A small masked image model, trained from scratch: encoder activation gelu.
Rows from block 3 of the encoder, named by matrix and row number. Rows with one number belong to one attention dimension. Each number is 128 + 32 x the weight over the matrix's rms, rounded and kept within 0 to 255. All counts start at 0. Numbers have three digits each.
# v: attention value (encoder.blocks.3.attn.v.weight, 128x128), inputs 0-127
# proj: attention output (encoder.blocks.3.attn.proj.weight, 128x128, transposed), outputs 0-127
v.45:154113134142163126122147092095123148108135113120151129109174093165146139150132109171074135152100102156150116162148124180137123144132125108110094125122139199165103086119102137089186145161153089163158127133156084089079139073138165135111172135095089142175130119119134121152144120143130189148073092105142109129149100097122111164122087076150129134083158149143065102131136113050157132137107
proj.45:115169137139060129150158107144093123075131156132120102107089216117150134091125152151185093112148117157114118106106149124133120121124187154120152126130146080182127118154162141142126130159208127097118159114138090167110169090166117115114098123152186068174135134125117131114169108068152119119146095078115141138074105113083143101072110139145198124153118178171131182094123168173140111126105
v.46:157108105134109124120214090131101125170073102110150160158171091118141126137105119133119109113106118066128166075113113136049115111148132108121138161094101123151151101093150102083099125124157160163137098105169130146116127118085073126113122166144113094095099116142144074141086130150124172165062113155151168146125136138072144089142148128101178123185150090090187147144174189064140148103099
proj.46:107098141133142154101107119094131105096169171118080107046168141160074146115148093153181119165125157119166099106125129197157124116120082097163127137163098143119108112149144107116143177171111127090117138157134105115134158141098097118140167111146129132109124073129111129125143117166122097101077090105148111117117147163124099118114105107116129136111074179154117172128096089126098120119137
v.47:126112171132121120138095166207106152121124117106135129098088101148137135089140071117152094157108093148090186128092144121123141070127135067124109077131096111121123184116165155125139166124178141092155133117069164099112166092183148145112095117136116110156084143103125167112174136123161148166080163128170126108136141161091114094166133118141080114158100138110102096153130133089130161140094
proj.47:115153146137145097105157092136086122090101106130158125107169127160118113126120133128140140196114162119150170134127092127146145125122115129115144100217164118117143114113164102074107123141104162138120126107140145146097149132113160131138142087126139081116083125110139175107120112139142081119106126098119149155110103062148071104133184104114142126125155161122151143152154151100125117094097
v.48:139157113116136171120119136095129119097115131158105135141064125132132110163118105101043130099134071104189158133133099168094120151182093128152116168128121088059109094167133180196175101101138057165137135136187121055132127144149156115169138130150140076100138116141137143113102130104156112121107126108153114128140099081149131164126156120083083145107137093132202107104121155112080165138108
proj.48:160166158194146126140161179149171137108128146141100113116128159139107127070120180118142081130184088132117134123131112055095145179160137119078161097079103114143162072154099122126159174129069089095162130156109131147109075132089123108154126159107154137099130126137147096120098129149148091117217135120131174127144123158145132123125155105147135139117167079097099175075110107188131099129102
v.49:121109116127148145121127101122128127134132159110157113198125093160098117134101059131098150159077140112151108137146138136090102125177184047105083145154140130130083119122097044124126140137110126105126098121160126117134174113134176124163141138100103151146117132083092123097099135195169121152167139161104128132170210181139077134153165158121132146184135187058049104086131201126081159120169
proj.49:192113058137152138113146168169099108181142166088125088139096091087111140106130180124162106118115100151071139127104158072073061135111085196099129071095115143155149173084160158119113127151088080105217106122091163206133128128084179129128115146164128157150091068130131132162157125108118082099108088165132168135141135093154080096164106108108128190071128018215168188168156115161137123166105
v.50:163187156094166104129121138140148176089090130108138108177117133075116152133094147173144135121125130117083125142150150173066133053061189141143165142158172164075117110160142123163158175108119080135089103071098100126119162143159217131198176097097163086131134143096103103130112135138163096142083126155107126138108113120063156130121138105132108161054087201168142139081132130080157109139153
proj.50:078154086083101124169131169130104127143154159115164117182088161143113142183074149143098141119122117170142164133138084102140138156119103088106126077091099141159100084167088108155144134050192155145135166092153053186113089144072132114150095076120133132107125129191154064109144136134119129103069175124107153137146110158122081157161082093162137109147186098121127160167153162141093113127093
v.51:123184115116089071153115122157149145107087142102168121152097107131178134157186239120133111120116164128132133106111150064193122090121167111130121150047163088106091123090118156212105116233093157135125140099110169109162157111093151115131114153144171150076124118154141081086151128115118087163126139171202100126126157154133122120074102155114071106097145149147093104149121070176173168126125
proj.51:062089134090109105125196134107177125163118077183170157149155132124092140130164093130197114146132103123150144174166094094108134135137115110119125106132141128087101136127136159068162107106154178140139107071103073149138105154125101101105124108100102135101133087172145138096164146104101135088114186078113139140114140109115112106073164150098104127154121160108169121122112133132106114150146
v.52:139089123043118151105127107142128095092078167175186167147101121121130098125178170185090080114074157143061105160109165150152146064147150102132146135095179117156114065064162158203122129186173105122111135113148153138129151136144147110114075149165153170102108117144122066084174132082198142190106142176123118139151053080131169173156118169139135175087164114098151149159107066095199090099088
proj.52:131109164107194092153184146107081184174172051111117114143128132134124096138172056101158192114138084139174132130117086176153185091114079138116185098113170075091091131146087118080126060104128170162152152090088131103145111134188091084100123124098120098087133110114164171166126140156110195153104132066130153130111175107056084097121095158186132100143125182153068178085191235109122143119099
v.53:132058126144143123147115127053088134124083115150097141173120126147100153087142109145135110158159216159118168161149075120116149119076128159115166108097069158154154092035109122153127195201096075143141130099190100126118130147128145121137137193090170103100085146099129175169118144111182069130124085150119131135098115176102155125126139103146136087115076133064139155119121139109090102154136
proj.53:081115060135086144133092104141174103134160155138096163121099113139105134126058137107096111105130076105130091113126082129162107131155138140122127136117147198123161158182126092127113120138122114125171127201118133116120136168152077120134154117135113094147111191098153147142125139111135129157175095117137109118073133137171073128153183138114125205138127070178080120144162108155144145136096
v.54:128109114186140134143141146149147121132134127132094109149117166136191135172100086133137127179077073120172129098168120175116127135079147146127110135098100148092071082128099149177130138124096095150151085147118146155136099113175143143127101074116128105135099138103139129168174132138146132118165113118188148101092134084162138149126133113107132106188150157144117110096148138109087120157127
proj.54:114066170170124140104170156091126112089156092134117094168140138092110120064072177129122085121126119115061132098128153138122119110140114064121134070162108087137126139104096130164149124100110142156106129103125148157141165149126170116140134136150116188132159167121122110112063103184164110181140133096096094110120153133112122095100109130145123127116117119151149109126099132173110120153124
v.55:089087113176155102077180090191157183161077123097097129189086164179147121116123116154158163126159155105058108127163133089133089162136157075143145125128123190167082073091139154067154137115142177141105126094191119149137155115117118097129134133180140122133138132130108170084160170148148146154168174074142096149126110156048175132066084136163173040100150090124116161103162115126122143136135
proj.55:098103147145124192117124100135147115086206115142166145118124068125102134152068104140118149104109085151105121122179153104159106071160070141089104110108139159166178119208122098131119128131119160118157125070128141135150151136156199126113145145053091120131114081174111102141139166101155153130107150134179130132125124142071090135083167098126056151105133114176172153125118204241143169152144
v.56:041143174128128144097143128133096108166141140133136176128185098115103126169159128169113144126123147119041129114118156103125147115112116147110124107131098187147101153087126171185119148156177152112131156132068113167132118126130121140093131122174046190149139133129121073120131149090127161221104117130089139175109082071109085146130180132158095099073139170142109078118124076108143087098137
proj.56:174100169150128099125138148145077099156163127128162106162085142092132113153130070137112191033157150122091146158146138135165159117093153111159168174148104157127081065150152104120089078120106122130147159064095132086121168117100144080134136134171169067102138170182156164145094122185100151120094126140146192112179136120107109159169148096172190130117101105065139112133114126123140129115161
v.57:118130107134147158131140101091105145138132174136151148176123106158094126065130083060145086136153116098167104131095006104195095160119185154125115135171129153142062046161111111101108163107142153093106152069100140127124089137100117084151138197089178098110114138159157127123090166102128082133114103163111107166143156104166117085104159121140093084203085119108111128112117087100097166107160
proj.57:153120100180124081112083158125113104148171125123102117166067111122176122082119192122185126151132105126048111112133095140110102107231162183147161116075129156124114195111063158127116078150125072139065109168160094155141181143148150126116151140149070173129105082122116104114112082194120162135167113111104151137119118128183189143111107129167086214126144126116120117137107154117147134127121
v.58:082125139125110068128154140123108172078133122125112135125083149100177136111092161127082163172102124093094149135148142125170132109104074147115147153050136086182118071132163145151177155114164126166116102139133185127129098124116109162088113123165116155163110139135108104102188136120150132087132094147110123100165121101139134139120121075142141172110069122151085136159104099135156071120144
proj.58:157149127057146188133124151155097124149133095128117209120104163110172137152130074124130065160153157143121165153140177174126184128143119096120124115147143096107105091137102106075135103128165113112151138060085065158119142096071159102139077123170116148137168180099142117142130174194085172118134106085145121115144051114117162082140143084131122121104122093138123138085114216177101153137158
v.59:123123110103125146152138110127109106137135162179127148125128117150160149135169203126140152115118112120113126080130129110139030143131098174139092103093144115121137175078128148157140112125144168064135129144096120105171199145140133154139160138159153178161089144114124110118105131175160117119124097091138104102147150089147135170110107168056170147093106153094135138121097063147128111108138
proj.59:148114088206096122144169139137158124154188043141135140096089151180172113096120109101139137055110138124152101155129141136069185159149205099118117125179134092098143117104130115075136135110103113146172155115099140129134133138078104127093089157120134136126065057149153146120142123129125144121117178057079118175137149107123107102074172170153045160151116058149106140095222176151151079126130
v.60:105150118105068122151129164131139125085156145110130139145127167125119150103159145130075156134099087169117120158085131148065143095125105176128159124160111088202080094059154107180143082110103169110127095106107151080154094157122117182126093187138200173102153125109139143091126182123103152129165130154121130129158128068123126184162108141092043149144084118049128162131154126171099118113084
proj.60:118084067160126126125161117101097151179136072135135157128163134128121149139138110157133112095086140123191105094153093095141179133114155127150201138123158163062112146109159096088083072154133140098132116090073089154123150146182072134139163120069163104116130160149134113174143089117094123101137089131095131200075094127078123056096109146151083119071194177104161070149059108117197091119121
v.61:120112179180150139136157082118171140119159119156125150168139143089148157110113153103135136151074070147147098113102138130210095184184096124146113140108117142129048158112112138082139078149106145112150154091098150130159186144127112176103121136143130144110152108099120136158056093073131094134136075175135113148144123129166108134120086153080117202145152153088113139119179128163134115109116
proj.61:094114114164087062108105145104112114130115117159113137138119148139166139094122173111160129163141145096137114100111119125114168097113058141151152083142086121049108172159214142125174158142120157125138129149130134124134132111184170101122142125147141120123144000105129174179129156117116148138153191121132131157121081111157132117138083127145078137133109138122150112094097141109135071141127
v.62:111117162142055059111154083122142133064102126115159095112100101111184092126143148165091164104177091138157142152171118123145136021116129127106149098085141139140096111183159161147171128124152111162095083105134135096107152113121115121150141107139156140117155158136076152127169082124170099135106119105122110113132169131130169178133121156114121130048104142157108150137068139147149079097128
proj.62:137082114113216176169131127137152190146162096089092126110164096130142138131174151136116142098158087096132173102146117143107087108143206201105095104120174077137061093124137080114082141085095132116129124139084076092138122141068094120131123126121137107078138255179119109129175125126135131172155129076136142113102090126110168086082135125166135149154156120153100127093158200172130143100138
v.63:167078118105146140121105146138094144144145119155118128138193102115110126076117068083143080162134152102131152130082129083051162122177156091107085158090154145107173077154084104066150103037046116168142126131159117124143086099124101112111128138107119087147193124182151116110132128125103094196103141099120125109120046093094173056120149113163069134150141107124167162166107150105149193173139
proj.63:115189171149111089103135172101106147120162147126150163124117153151085137198089091122082141147122117138110140113118125144124131120114108131131074093142101170180181131078128132190130143119127111141105111142137184144125175141172097176143141146118152187133106070114133112067094136164134088068102128147132189116101169123145132138205127124173199094140173132084121154138103102142083090134118
v.64:128130149121098112104123064077113105144152167183116166082088146107161123114194188168179116118164159164121122134141096131118174132098113143113142171102118133133116113118115150118077142136117184066094127080113128083128185124125090154115104117103121172116100111121102133118149121057089164096157137197124144092133102093118186089136140143118075119169202125153147143110111139128108130098106
proj.64:194082149139113104129109136158158114167161191156173071129123142101104084150151087143103145114105149129209143138120129169060103111103086121124106166140113130131151185157196140092151123147151141143077102131115088206129067124074100150144143113111060131113130222090131142137118132169140122146082096109180143113140164082106167117108141117141088076120107135120147096148167161169141146104143
v.65:166129161127103107092218142081109164110124123127157128111053090099151140152121141117118163126119106134131165077193101113138045057134076152157111116155155118135138067149118173141083134158072131100095163071149102127136119148098109106110085175147135125124146118050160151172153130127129160198121155099153138140148084175140153129144097139046077115159168165128128095135145067116118088125167
proj.65:135161134176147119129117108117109145150126173167149108132192181077139128143126154131097089105135186131140096098085125177119180098089084084130094153130137112170109097083145165128133160119123107146111122139106164114148099125127042131130121133101046176098166077153166178116129116108130128111100124101101125139074135124121126033162148127133108130114192162119158122142108072153116096161098
v.66:155138137077130096140110118156115077135174138098181163197181080106148125140074071099162127123162152159134172126122125126133164166148144122104115136156155103159131140068139056117169110096095109145104098087107193079120086125091145149120148125099140074077151127162144175176169133106184092125090168192137101161090195099124130118087111150146098157198137148161135132115127121144100121168133
proj.66:072133118141213172153171117137126125127090144187159092110148105120123125079102130118093190126138087102116136109166123111130145117118078137119129157104147164139136132141130145102173061106079101147153068165142129080113101146214110137132164122143194115104142137113125090160086083114087131109140158049161097115084100137145141168152216108113082093093130107101159078114075113132107096110157
v.67:127088134107127111124120191188115129082092206096120152138119108144068156132085175150099096110165112138175092122132170095152161109156126186066151111144118081123154096107086150146138163115135117158102136072116158097125154165157161101137121152156114192104117116174079069148169103060164167020136112138117056160108118107114182176104125111131131072103104091134160130117133119135176057159131
proj.67:115147126128119176161160191104154121143112060161119136152165116122099096136099095146153132061136120157075098126150077132081077109118087110140134139149117147148111120133094170106126094143083145141093087129130117159109134095167114074110153092112117138127117136078104124081064218127164098130195164066155101148131205096108127102103153156079116078112188180083134172065074146133134177104150
v.68:108144125148145187133181144123121121111095109057111134171149118130108138139138097082110138125162091144123090163125106166115131131136056101128143111064131037107100150123129086145157113149147125104065123144132128166106097115084142168165122175130145077130125125139102088121120122165097156110099059100136129108125121108102114133129159148136157129150169079148170126121126069154081148084118
proj.68:118128142172131127134142153107117163112140160099144165134166109110104127137149131139093109118145096173144115147144108116150157132114154098119155143171153150142112098174072097115133080071105106088135145091122070124136130153129152134113110083101109135134154092167135172164142131172085137110138102161144100091138146121135137155125077087136104157122161149138121128094110141150112157116136
v.69:176054097170177106119185122114109135148130152177106138124095179158096176122095116144128099149158183116138138119120090152126119134123109116102148170177099100091066169142139181139139114155135117100117169122121152136143134118051075148159143155131126222171118142122107148100078123040117107071130129125099158140137090139129176170140193120106103115105166161122110133058103131149166100162133
proj.69:134137166179039151097134209192196174112146143081149153193101143117148133108156145116172163145138048134136107119112084171109142112147078144110143110129117093129157106108148079098107183123136143128093139168155137129108139139133145156173107143117078122115122164100133140141123120105170125142095090121127172159073133150164099112156106155101122153164088102137122127171135082106143126103103
v.70:137123098176092080109160134152132147157131089113096136133132123187104120205137097103095119138130163069040107150105172143115094093150099110066145163185141121149120182190140163097134132209033092117156123094132151203133199123092128120108142135086089148122141123098120067110112128078077139098104121179153133113146153127133141164118103117125066093137155167102154135079104170133178162114093
proj.70:125195110148147163135063158109148120143125129148128126124037200130134151093145156141119111140076119100173173098122146109131098141095099143144118116106111157054125069108169111099118169136192140146149173132159135090127151152189138108099151156099080128114129105100146165099145171102139139177223131063153130154087109143136105102115154127118197109135128179151106139163187105109076132132107
v.71:166092154105109086156134137092112122139151153143130112170128139121127126122123095185093136140112152170135159092160111240087136137089145200071129100182131163128070120089113111177161170126106158122125156096089183141111149119170109124125098134181137217139132148114148129145164175108178159111125057144125132166150089176131136167129133136073123176119104090099112135079113107158156128089129
proj.71:117189104210107115105091117123136133138132157179125146130151114093120137112139125118141104138122145149122160131126149166131086061066100097160111154136098204162155094130200161037083120164116214101101117119156131177114099135086108090145110156085082136097120090114154137136125135125127145127133114076122118145134101126099114073106120149067159096147089133104136190122150155148120160108152
v.72:101142081111160172167090122072086107094103149026068115154154077115107110149124149084133123113163117087120165139109105051164172147136174081161115162068085111130177154149132078170104154124109103138155116183151073089126091149146186103150154054155119050123092133178137080119125129183158123097143085057106151073124196128139130134139158161177154095057109148133100119125103113140126170176158
proj.72:168072190143151129165180117093110183112150067144102101075106135169119108138098124097109156100197116123122100119135098113128191129177129105138112134088176154145147149091048084195113110125156111130229135140096071104137219134131142126133158103103116144172101228127138077180111115154105145139165130159069116077150094151167125156091087108140123128153180056211125165101172189091113072133168
v.73:130052029156104141142127169105148178166131167178139160097130125154188127094146048152178079067108154152163143097117099157177135118129106205145153107175126076148087103150156150073206122137062117164104107102107194133158145154118096182181150144097100145145147118087110185133099159129145068138106186184126146169128091137110187111134133140052118189236158112086124067069158126139112128112113
proj.73:112166134199147180132102137102171170103113132116081167137049215129120114141186131129120124116099101123129080075123140159098113138096138158096091185168141155172047108130132132142145170086049059158098109133152162142129128136170134075123104183131169140131172167090127193096133126031167086123113092091146144087087120137109152097127104110141162088150075152124088117180091077123123137098100
v.74:125073112116099129158114087102153159164096107152142120127083173160149118097076100184111101122137185147175063075104123044166128098129115086128151167089128169147123109152122166179131114162110174141056098052136131136121141096146110179152122134098118136130148135097129113111168150116124158038094132189164070178108127119081150108139095131156134118177092158101171138163083121183061116112133
proj.74:168197107121111171160107169125112108079088102189083146153095122153089146167153098120139088132132088135131125074124118157068116160130134169075132157197154135110087186122126098075140098112104094168090100125161160155090098105163116134104131131146103101148104156078122155059144166101143141106152088108145180137096108117110093121121121132036127125139062146150147145107174156134103163094101
v.75:136172151118218105144182162118141162082090181177136135069078104049141147097127166177108197144192117180092114129140148141088128132218126115088102144143103074130146181056140125151138149175194121089081081103149054108133150127121132086153104180135169145089140126040131086102133139201130117154076110142114148128173163134145116121139105100138151103120158125079076139127193059119068176143084
proj.75:107079151124051084165119136110085129151093181108165099086217175167126121144136087155112124075095105142195128175155129131189106073114112074148132084177143172109105097114145107062085112108079145123138138152109108163126097142139128066107148131112129116069129088159135162090180104131103157110114086133082152120092124178093128120089150165068091119068167078143155065135142163129131144111140
v.76:181114092085157079128128110110075080146117135111079134065151127114112126156131173109109106141152158071103156084137152120078098128110119128133116144146153192172172097116090149136114095162133122111162123130171157107131127136165087152148159152154134138115193149156125170133129131064125134144174111107153142105159114114146145130125131122112150121151078129093133172091133129094095192093111
proj.76:117141187111107113120101167155083117169101148123110107103108115147164117109133101129165171067142100140165163116131089146149103133105073174107086159147150126149132127107111190075103094105098135108124176124169102161108193121092144099125082117109161117084152145194151056090113128160144144136177136161158149101044116134127112129108111118182189117110133114123145182129144167118130089109129
v.77:112117124112120150142107173162150126135133149100103128133154061105133122121117192119174161086141037120092089149088143120085105147088139133123100154112146096144114121116128094169179098114186121170110099077102159077112154099127152116098124136113178130072156095208103139108149157139160104142072165102138111150127164062104145127122096158170080118081144184166107106187096194082129108125157
proj.77:165181112094169191119138143092075110157106146154140184126131088153093123142138060128084158090172125133076100128140138124161194136152138127160123106164147126134134168140149120098048108112104163139139100104181107150126122111124133150174167128125123077119145109100160110148121110145113138097139136122146124071114145070151181155138217141137174040120144092150094203063147153133051172134111
v.78:129132070143152172144111148136116188137108126130130091128136135154190156172060086118118157129147100114076101143131071125067180172175157136134117094154179083127155104153087109124161073127136067149144080095074184105132072124115124123167146119110106083060130126175141147154137141124154146157140155113176136109106126132170150171164089162124094088097166138184074163094114121111078132135110
proj.78:098118180132199093129113164132133145109092139096152109118161169118070104127176101127151186094182092160113101113134168124100160143118149131146110165111116099146110115129171102178075113106066088157146083137165130078159155153120199113156143119149165169104154208103146118177119110143087132101137188096152063131085123180163101118131142160202129146144124135159067150109131166169068126149104
v.79:156092052166135131127153170148240208141178182139123140138088165143159102104155057130142134157149175071200102100151136156000178119164163202134144117139171124159222065026165125094224021161166114181139144100159185147142161125090141096131110135126170155099136146118109223109165133035153047126081137110158138159128132143134225173117111133096141112167096136158120110138129118116088126054112
proj.79:129178168147101126110165177150108102093101182181151097142109120095109128189226164144067102091111121197069100074166130109139151099065091139113057105119151130209032114130188135042100056096064128089106106168157159106146116152122166163097169183130184123127167100069122152149160104097124083096142112096187126161079106119128126140164111112175143067160129144118137093169065121164092126109104
v.80:158133108079104131141148113196120135063122136114130169060154121082111126142139170155103118154130125162117112149132120077126146160101129153128173143136088150097083142151087115124150140145094133128087127152111122109120133129155120155137087117203090152125103112127117186098167156133113180147138128147132099133168114119154089170139096146121140101098139172123088142150196135154162136182136
proj.80:137129125136109132114160100114092106238103155152101118181131113093122104120138141117101130080146190142037193139084097121077120147162119135127139110123139086168191135116129155117149145139124149166188114106189187162109132118094083128122145076099102079113146164126146084114108138157170136102109139116173106136161108140090170195158168145123100068150173089151143147109073132131114145126149
v.81:159103163239061087111156087108042149123139111144210112075031094086092157078144125170177118165116152144121086132173196048110142237053150146163125134159074161150064140047177164124154122160167161089137146146086125128115162122125136209122129131118117175154092119111118142144156122060135150216192255209087154155088084158088137090142081132052149171132097138100179121164205108092165129107092
proj.81:080103081069184226166094177076177176183075057092066158158127147158172073135042127135067176141138153118089162121066039100188080133119089095140173126087174174121185161190105127181122092096123109140158065079147069205122151074118188085160167107146088098163129156157109061105077125221109157129159093132098138123123174154091136095068255133172064166113208119178101072087101189141087109094153
v.82:092111081109163126157157093129137131158148089099132086179172149105175148102101115113159133135139130164147181128106092149175150124109107088143132133107111146143139138120081139168088173139147110178145115146098104172130070145204174134161166115107107123111099147127112114118135116169121168097127140087105150133101141135118118137090106124188101123129144170076127148131108076125097102077134
proj.82:136157124160139121132143132159082097158188136084101103136075125199095135080138130133124109117099130137139111107174160158116153083120136127095118140151120140137102120128105117115160119172115158062119162092134180134161150151087112151144119147184127192129111165127152077108128125054116170203105107181125148145134089128152087103142099098105091111160099146130111130126141124144134149150133
v.83:201148163154189143147127114134143048145106145184133095143106099142043171091130144101109143124134067132083172108158159077126103186179154107079096109151079099125077146107177118179059169111176138117104165123154087133117197087115131086100125110134132110140137145120107131124116120131154128206134065137176103151143169089108058170174138090104109100202128151102125172096143143103148147126169
proj.83:115107114054120132164118160141123121172091119148148126132186195142161131120124127139134118123146139155133127173157092129164163083110050154119157119115120096158156110087120114112119111112092134153128135104158167083108125126172085117152138125106146199121144097186140198172155093126106144125123157086072106109115143114104122147119068116106115074117158161119117085148166137153148063118150
v.84:137141142045139130131121085087121125103129132123127148207143063124170120120119124140126041139086127138137137151141092101082136111179062193129145122100167142100137152150095079108120193094152095074124130176101112087121086090151149121119122110176094052157101127129107107140150146105100111175094032036142108125151121105098104149166143145073082113117120118152113163071143071128125197150153
proj.84:224084153111113052133185114162112129169109147069093178173140173093132118171146162149187125124166078131062099126142164098151169178083192128122160069147120098149132105066096084126144059101082137140130146143111170174112171100145142156124135159155140118117164227179146154071138097080134070072083245132125109183120130102145127143100038126193153092145116090111167168157138099156124125103112
v.85:142110127078142124109116158121094177120100193170146084174208132108182158206081109084092105140163154125063126119069116150174174117193044103154112121107132117113144099135166151074051138129186046097172172144171107158109048151165127085117156126144105120130143145163143094150126122155095113128113073094109116101194151169143133160156131120174154133099124140178135162127109102135127141092127
proj.85:167154181104107066116104070115129028080123112147137180106135098131087078111115137127155150190167095136095154114145164099139141131119186175097108084141127092170103124091136170130188155168187178095177117169139133099156100125135144141121123151100164101070144109133116174108162158063115140129124193123173174163097130131156076130200153142062194083121136105074117128081121168098097105096111
v.86:103166113167171111156146117141176114094137120057148159149125190092163118129187136124118121122133117152157131119175145098135106090063110177142137095090125103125138109090080149105055119154097160128100159085047107124143165137094184140142140177092123107157107115131141149085178139096151179086160169134185162088122172145135142155081093100159108213133121080166108144162109149103146106141093
proj.86:101099159093068162120124133153140163104088104180138144088121097117072130122081117158182081123094139114083158094092144161094138103177147129160167097112133141140126115141194114148216129186144146108112138172151104154130088158080075119120118124131034122133070004110127146116127142133189123154119146186133128110176082125120171143119207136125116131108112153112172118146150119175104082134121
v.87:133084133063116081127114107154123110116096150135143142117129147138082101111171156132162186126156101083075168108128148060105117161102134130130121135228112101141169128133125134055113251141108158081129152128106171113130176131108093141103088196176125127101062102092113140086160123149134213148130096169147146133100086204129070125102102135093137152194035139128189131162214101115154118136126
proj.87:098142067094089116125142142091134141181092107162121057137198135136146118132144058150117092124145178149104140094137090131174094093106169160125111165082143161169139107141126180168128057149098119167121131093107105192132123127211105082108137058136133081164138116144109107110092111124087099152187061106128103121110193106098132093134145176166102089107197120142100164134072139092132149144155
v.88:187096119123133149093118110143084088111152161164095130069091071118141101121148184099129120114061173114114158117148173135135165181120131154143138110112150123183058136122152126125123118138087116132139134142097179164115129194079194114136100116161141163143136110092135025146098116081111106162100134167115195141113094077172083115175130135073136170102114138131220105167213105091211117132145
proj.88:092144087144140156136155147152123135196114082112106107149116169123148138172132154115045121092160142119081106143117079104157099143132174101130169117105169151150185165078092128179102122136107104192103118114122068106089082134247123116137155137111091110135139238114145091139123121159113119102172121118144102111118202140086190181130184153136109126159164114102117162076077181151099141097145
v.89:082112045094190151129111102138153169088054131094108115127114102124091122085092147162106157120095107074193101105096119091123000132130177107113070166014113057141113165174167145204123210170255175131107090149111149198126221123098136109163103153129168144145110138062112113145110151149183116089077137104172077160188195110167155183127132126111166136199182141087126126165074098124092087122114
proj.89:150114088087095134170118181095165186200116143165086134142156191120168171110120095119194096155082103164119110176166117206087183116107095086141137095154129147145127132110045120107102135148118135129138116137189103118109045161107153086145099157063075133150152131167117116130133091098187152140165107153122110112087110098127123079146047143080078103137142181158153113124242150080179156132147
v.90:113142117131137123095131152081144143162158111126167175125095167185106115050124134118165145124085099141143097144140074120122117140076128159138153085134154154076117079177113114144173093154174131085095086124134102151124120165133098124147130088167109093086073132100130157103191124081119132123130203133144118152163180087087115077151146133125140169084155152103169150128129159115162156162164
proj.90:136196178106125181127079119139189108133117112118115102167080141024130151161112180115133148183123094093109197120131164096192136111197117120095106145157132125161126123107097128048153087148129143112152140137104118132117114137179167129101122148128138149145130196185109141122125093140149143162145122106156089130098118109131109148081099127140151174158056100151094096136077115145139096135147
v.91:133174151158138149152103140108138103166160199164164091120116084131114114067184157126141154112070211090118136096193134097068093174135110154139128085141121112195221140086132062148073160122110111103125150160082155172131134135073083155144106150154152164155109140129149121139199127124126076171101165163110108094111122159174112097099113134120167149098079121068079174181178129072210075137131
proj.91:138062100124139114174118114126119090169147105097107144164156119088121096145113111108043130104110123092109165141089137144175140131159150140128051184116124072138096153222126141145152118141128099173120085118097101118105160109156161195120129135102153115174130207105127128130102137152145175095142127155097105153108103076081145103081123175113093120131189136158119104119160117161172147100129
v.92:080121110110053069116082155182141066105082127101128171115154149095111148177139122183152144145062125147137110110119145198135153078073146118068116119171068129110084119096126139154137135164178152153135101107098165060147121142167100100148183118103119155098085157177093172136150119121147151097063094140122082090123112150180176167093140187127125138083148131139161154074158163104079094156134
proj.92:131122154190151166081129109126122150110156100152147176115105089119081111125121073124092171135186101140132154090164121183082127075154152189104150126121099125123171103097128114103155179133081123109104102186124136131158144133080108167151149136158143112111129194099106104109144120184138104226162188064159135155161094115146080108105117113192094154156111099138096139192091125134132162137113
v.93:194145133156147140110124143111104203091100165112128107194114070159079143054141093087109142166218165142129097114152142122104095136124132137128185120147122149177123144130125084153103105167118170113159130137157109167125193119099174130099127125087112110122117134083114071102072125147132168171181151122152109126129049192090144095154137116134075126216102090128123086107147079106100172050119
proj.93:085114089126129144087152134077161144133088107107129192070195182109158120163109088102152079201114148152142127167111139121141144100109105095121163142164131176091161145131143157115123089085140113127177124121072151110135090138151202110130093102142133136126098002214103179133142128135099169120108057162036145102060144132101121129113109147122104164109171172130156119097138188143148090091138
v.94:141107093149090139112107083168130120110158082137087153109110174106157121159098153104130118127191094138157181133130098144194139172136161124130092130172105067139122141185126116129138098098155134106141124136088137109114075153187166142116094155086127100054121112158143188138092106162145164049101202173121143136157145146071143056126098129145088139181154112113171064112094139116090107123087
proj.94:188141139115132122120129122127117144123161145173108089145142100115098121062114082116110130097092170131166084164151082107156069152131131136115143103086169144098087112077117158119084156158093139068131161124171103206127191141118136103163117114088145121090122148152155122145101121105124133175113083137145145140147123176175169129125138122127087137114101067098095134122127077140137187125164
v.95:095094147140126129115123116148129066161120139105160201109071170187108116167144129090172125131131116099118117123193156119088129205134174139079142145176075140142129132114177136065091128113175148076129137097118165149118125108127160200151097136112134173091125131089149118165145111063129117172203123218121129133152056141183069107123112107092180118160050108106111151160152143122155127153107
proj.95:156111124067169147157146134159186111110122172168139087173169156133184125196123163110184089104105194114157126127111114108141091106129087114165142121075111157101175109184109172160113086074165079178138078110166126122100161126151107088134130111119112126177115129139134142185116103207108160126126108113109127112117114118096140162137105141148030160134207123119180146138085112081170080102144
v.96:112112129075096105130074129102143132123124104133133135120163099111130147098131166147090127133115176128103224118147094139154095073108113162129114141171141091175173139128064172216165174103100167205081101117103081133110177113131150180085154168152087126153087127160156086093113156071076212138166159181108154101176099119080089098121135115151131102076141112127143159100071175114182140129101
proj.96:123173181077152141129171153160134097164149092107142132118138123195157115161102112125064131058136193129131083118107070088120160178194055136111176167138151195092193192116156102088169049169141145097131106169125176073104101148155118121141154106170087128133134223123167113111103128148175162169191109209151134095142147114134167164130232128085117129122160104115189092085114090118112075112123
v.97:133133120102112101142134136177120122134115140105114153149105137145114127148069081092174135117117046114244097116125073168071157099131158084123138150144136119092071120148109124143111201135145157055120116153106138156152137152075156107187089122161155145136137105123104170099176095137164078082127065107131133158153155112166131113127122113119102101153079139116158068088146143132100117194143
proj.97:146121102150111177090124189133160186093124175118125093147113169060067146131119235121163086150105147091060156101152141144112151138102150087095083069093111054167103133075107187090055185092165136100128153159128084130132113141105185121147088131124129120126137100102103149116124110152163105104053152067046120156116183159158168138140001133127095097162121124126038188142105078158165127143158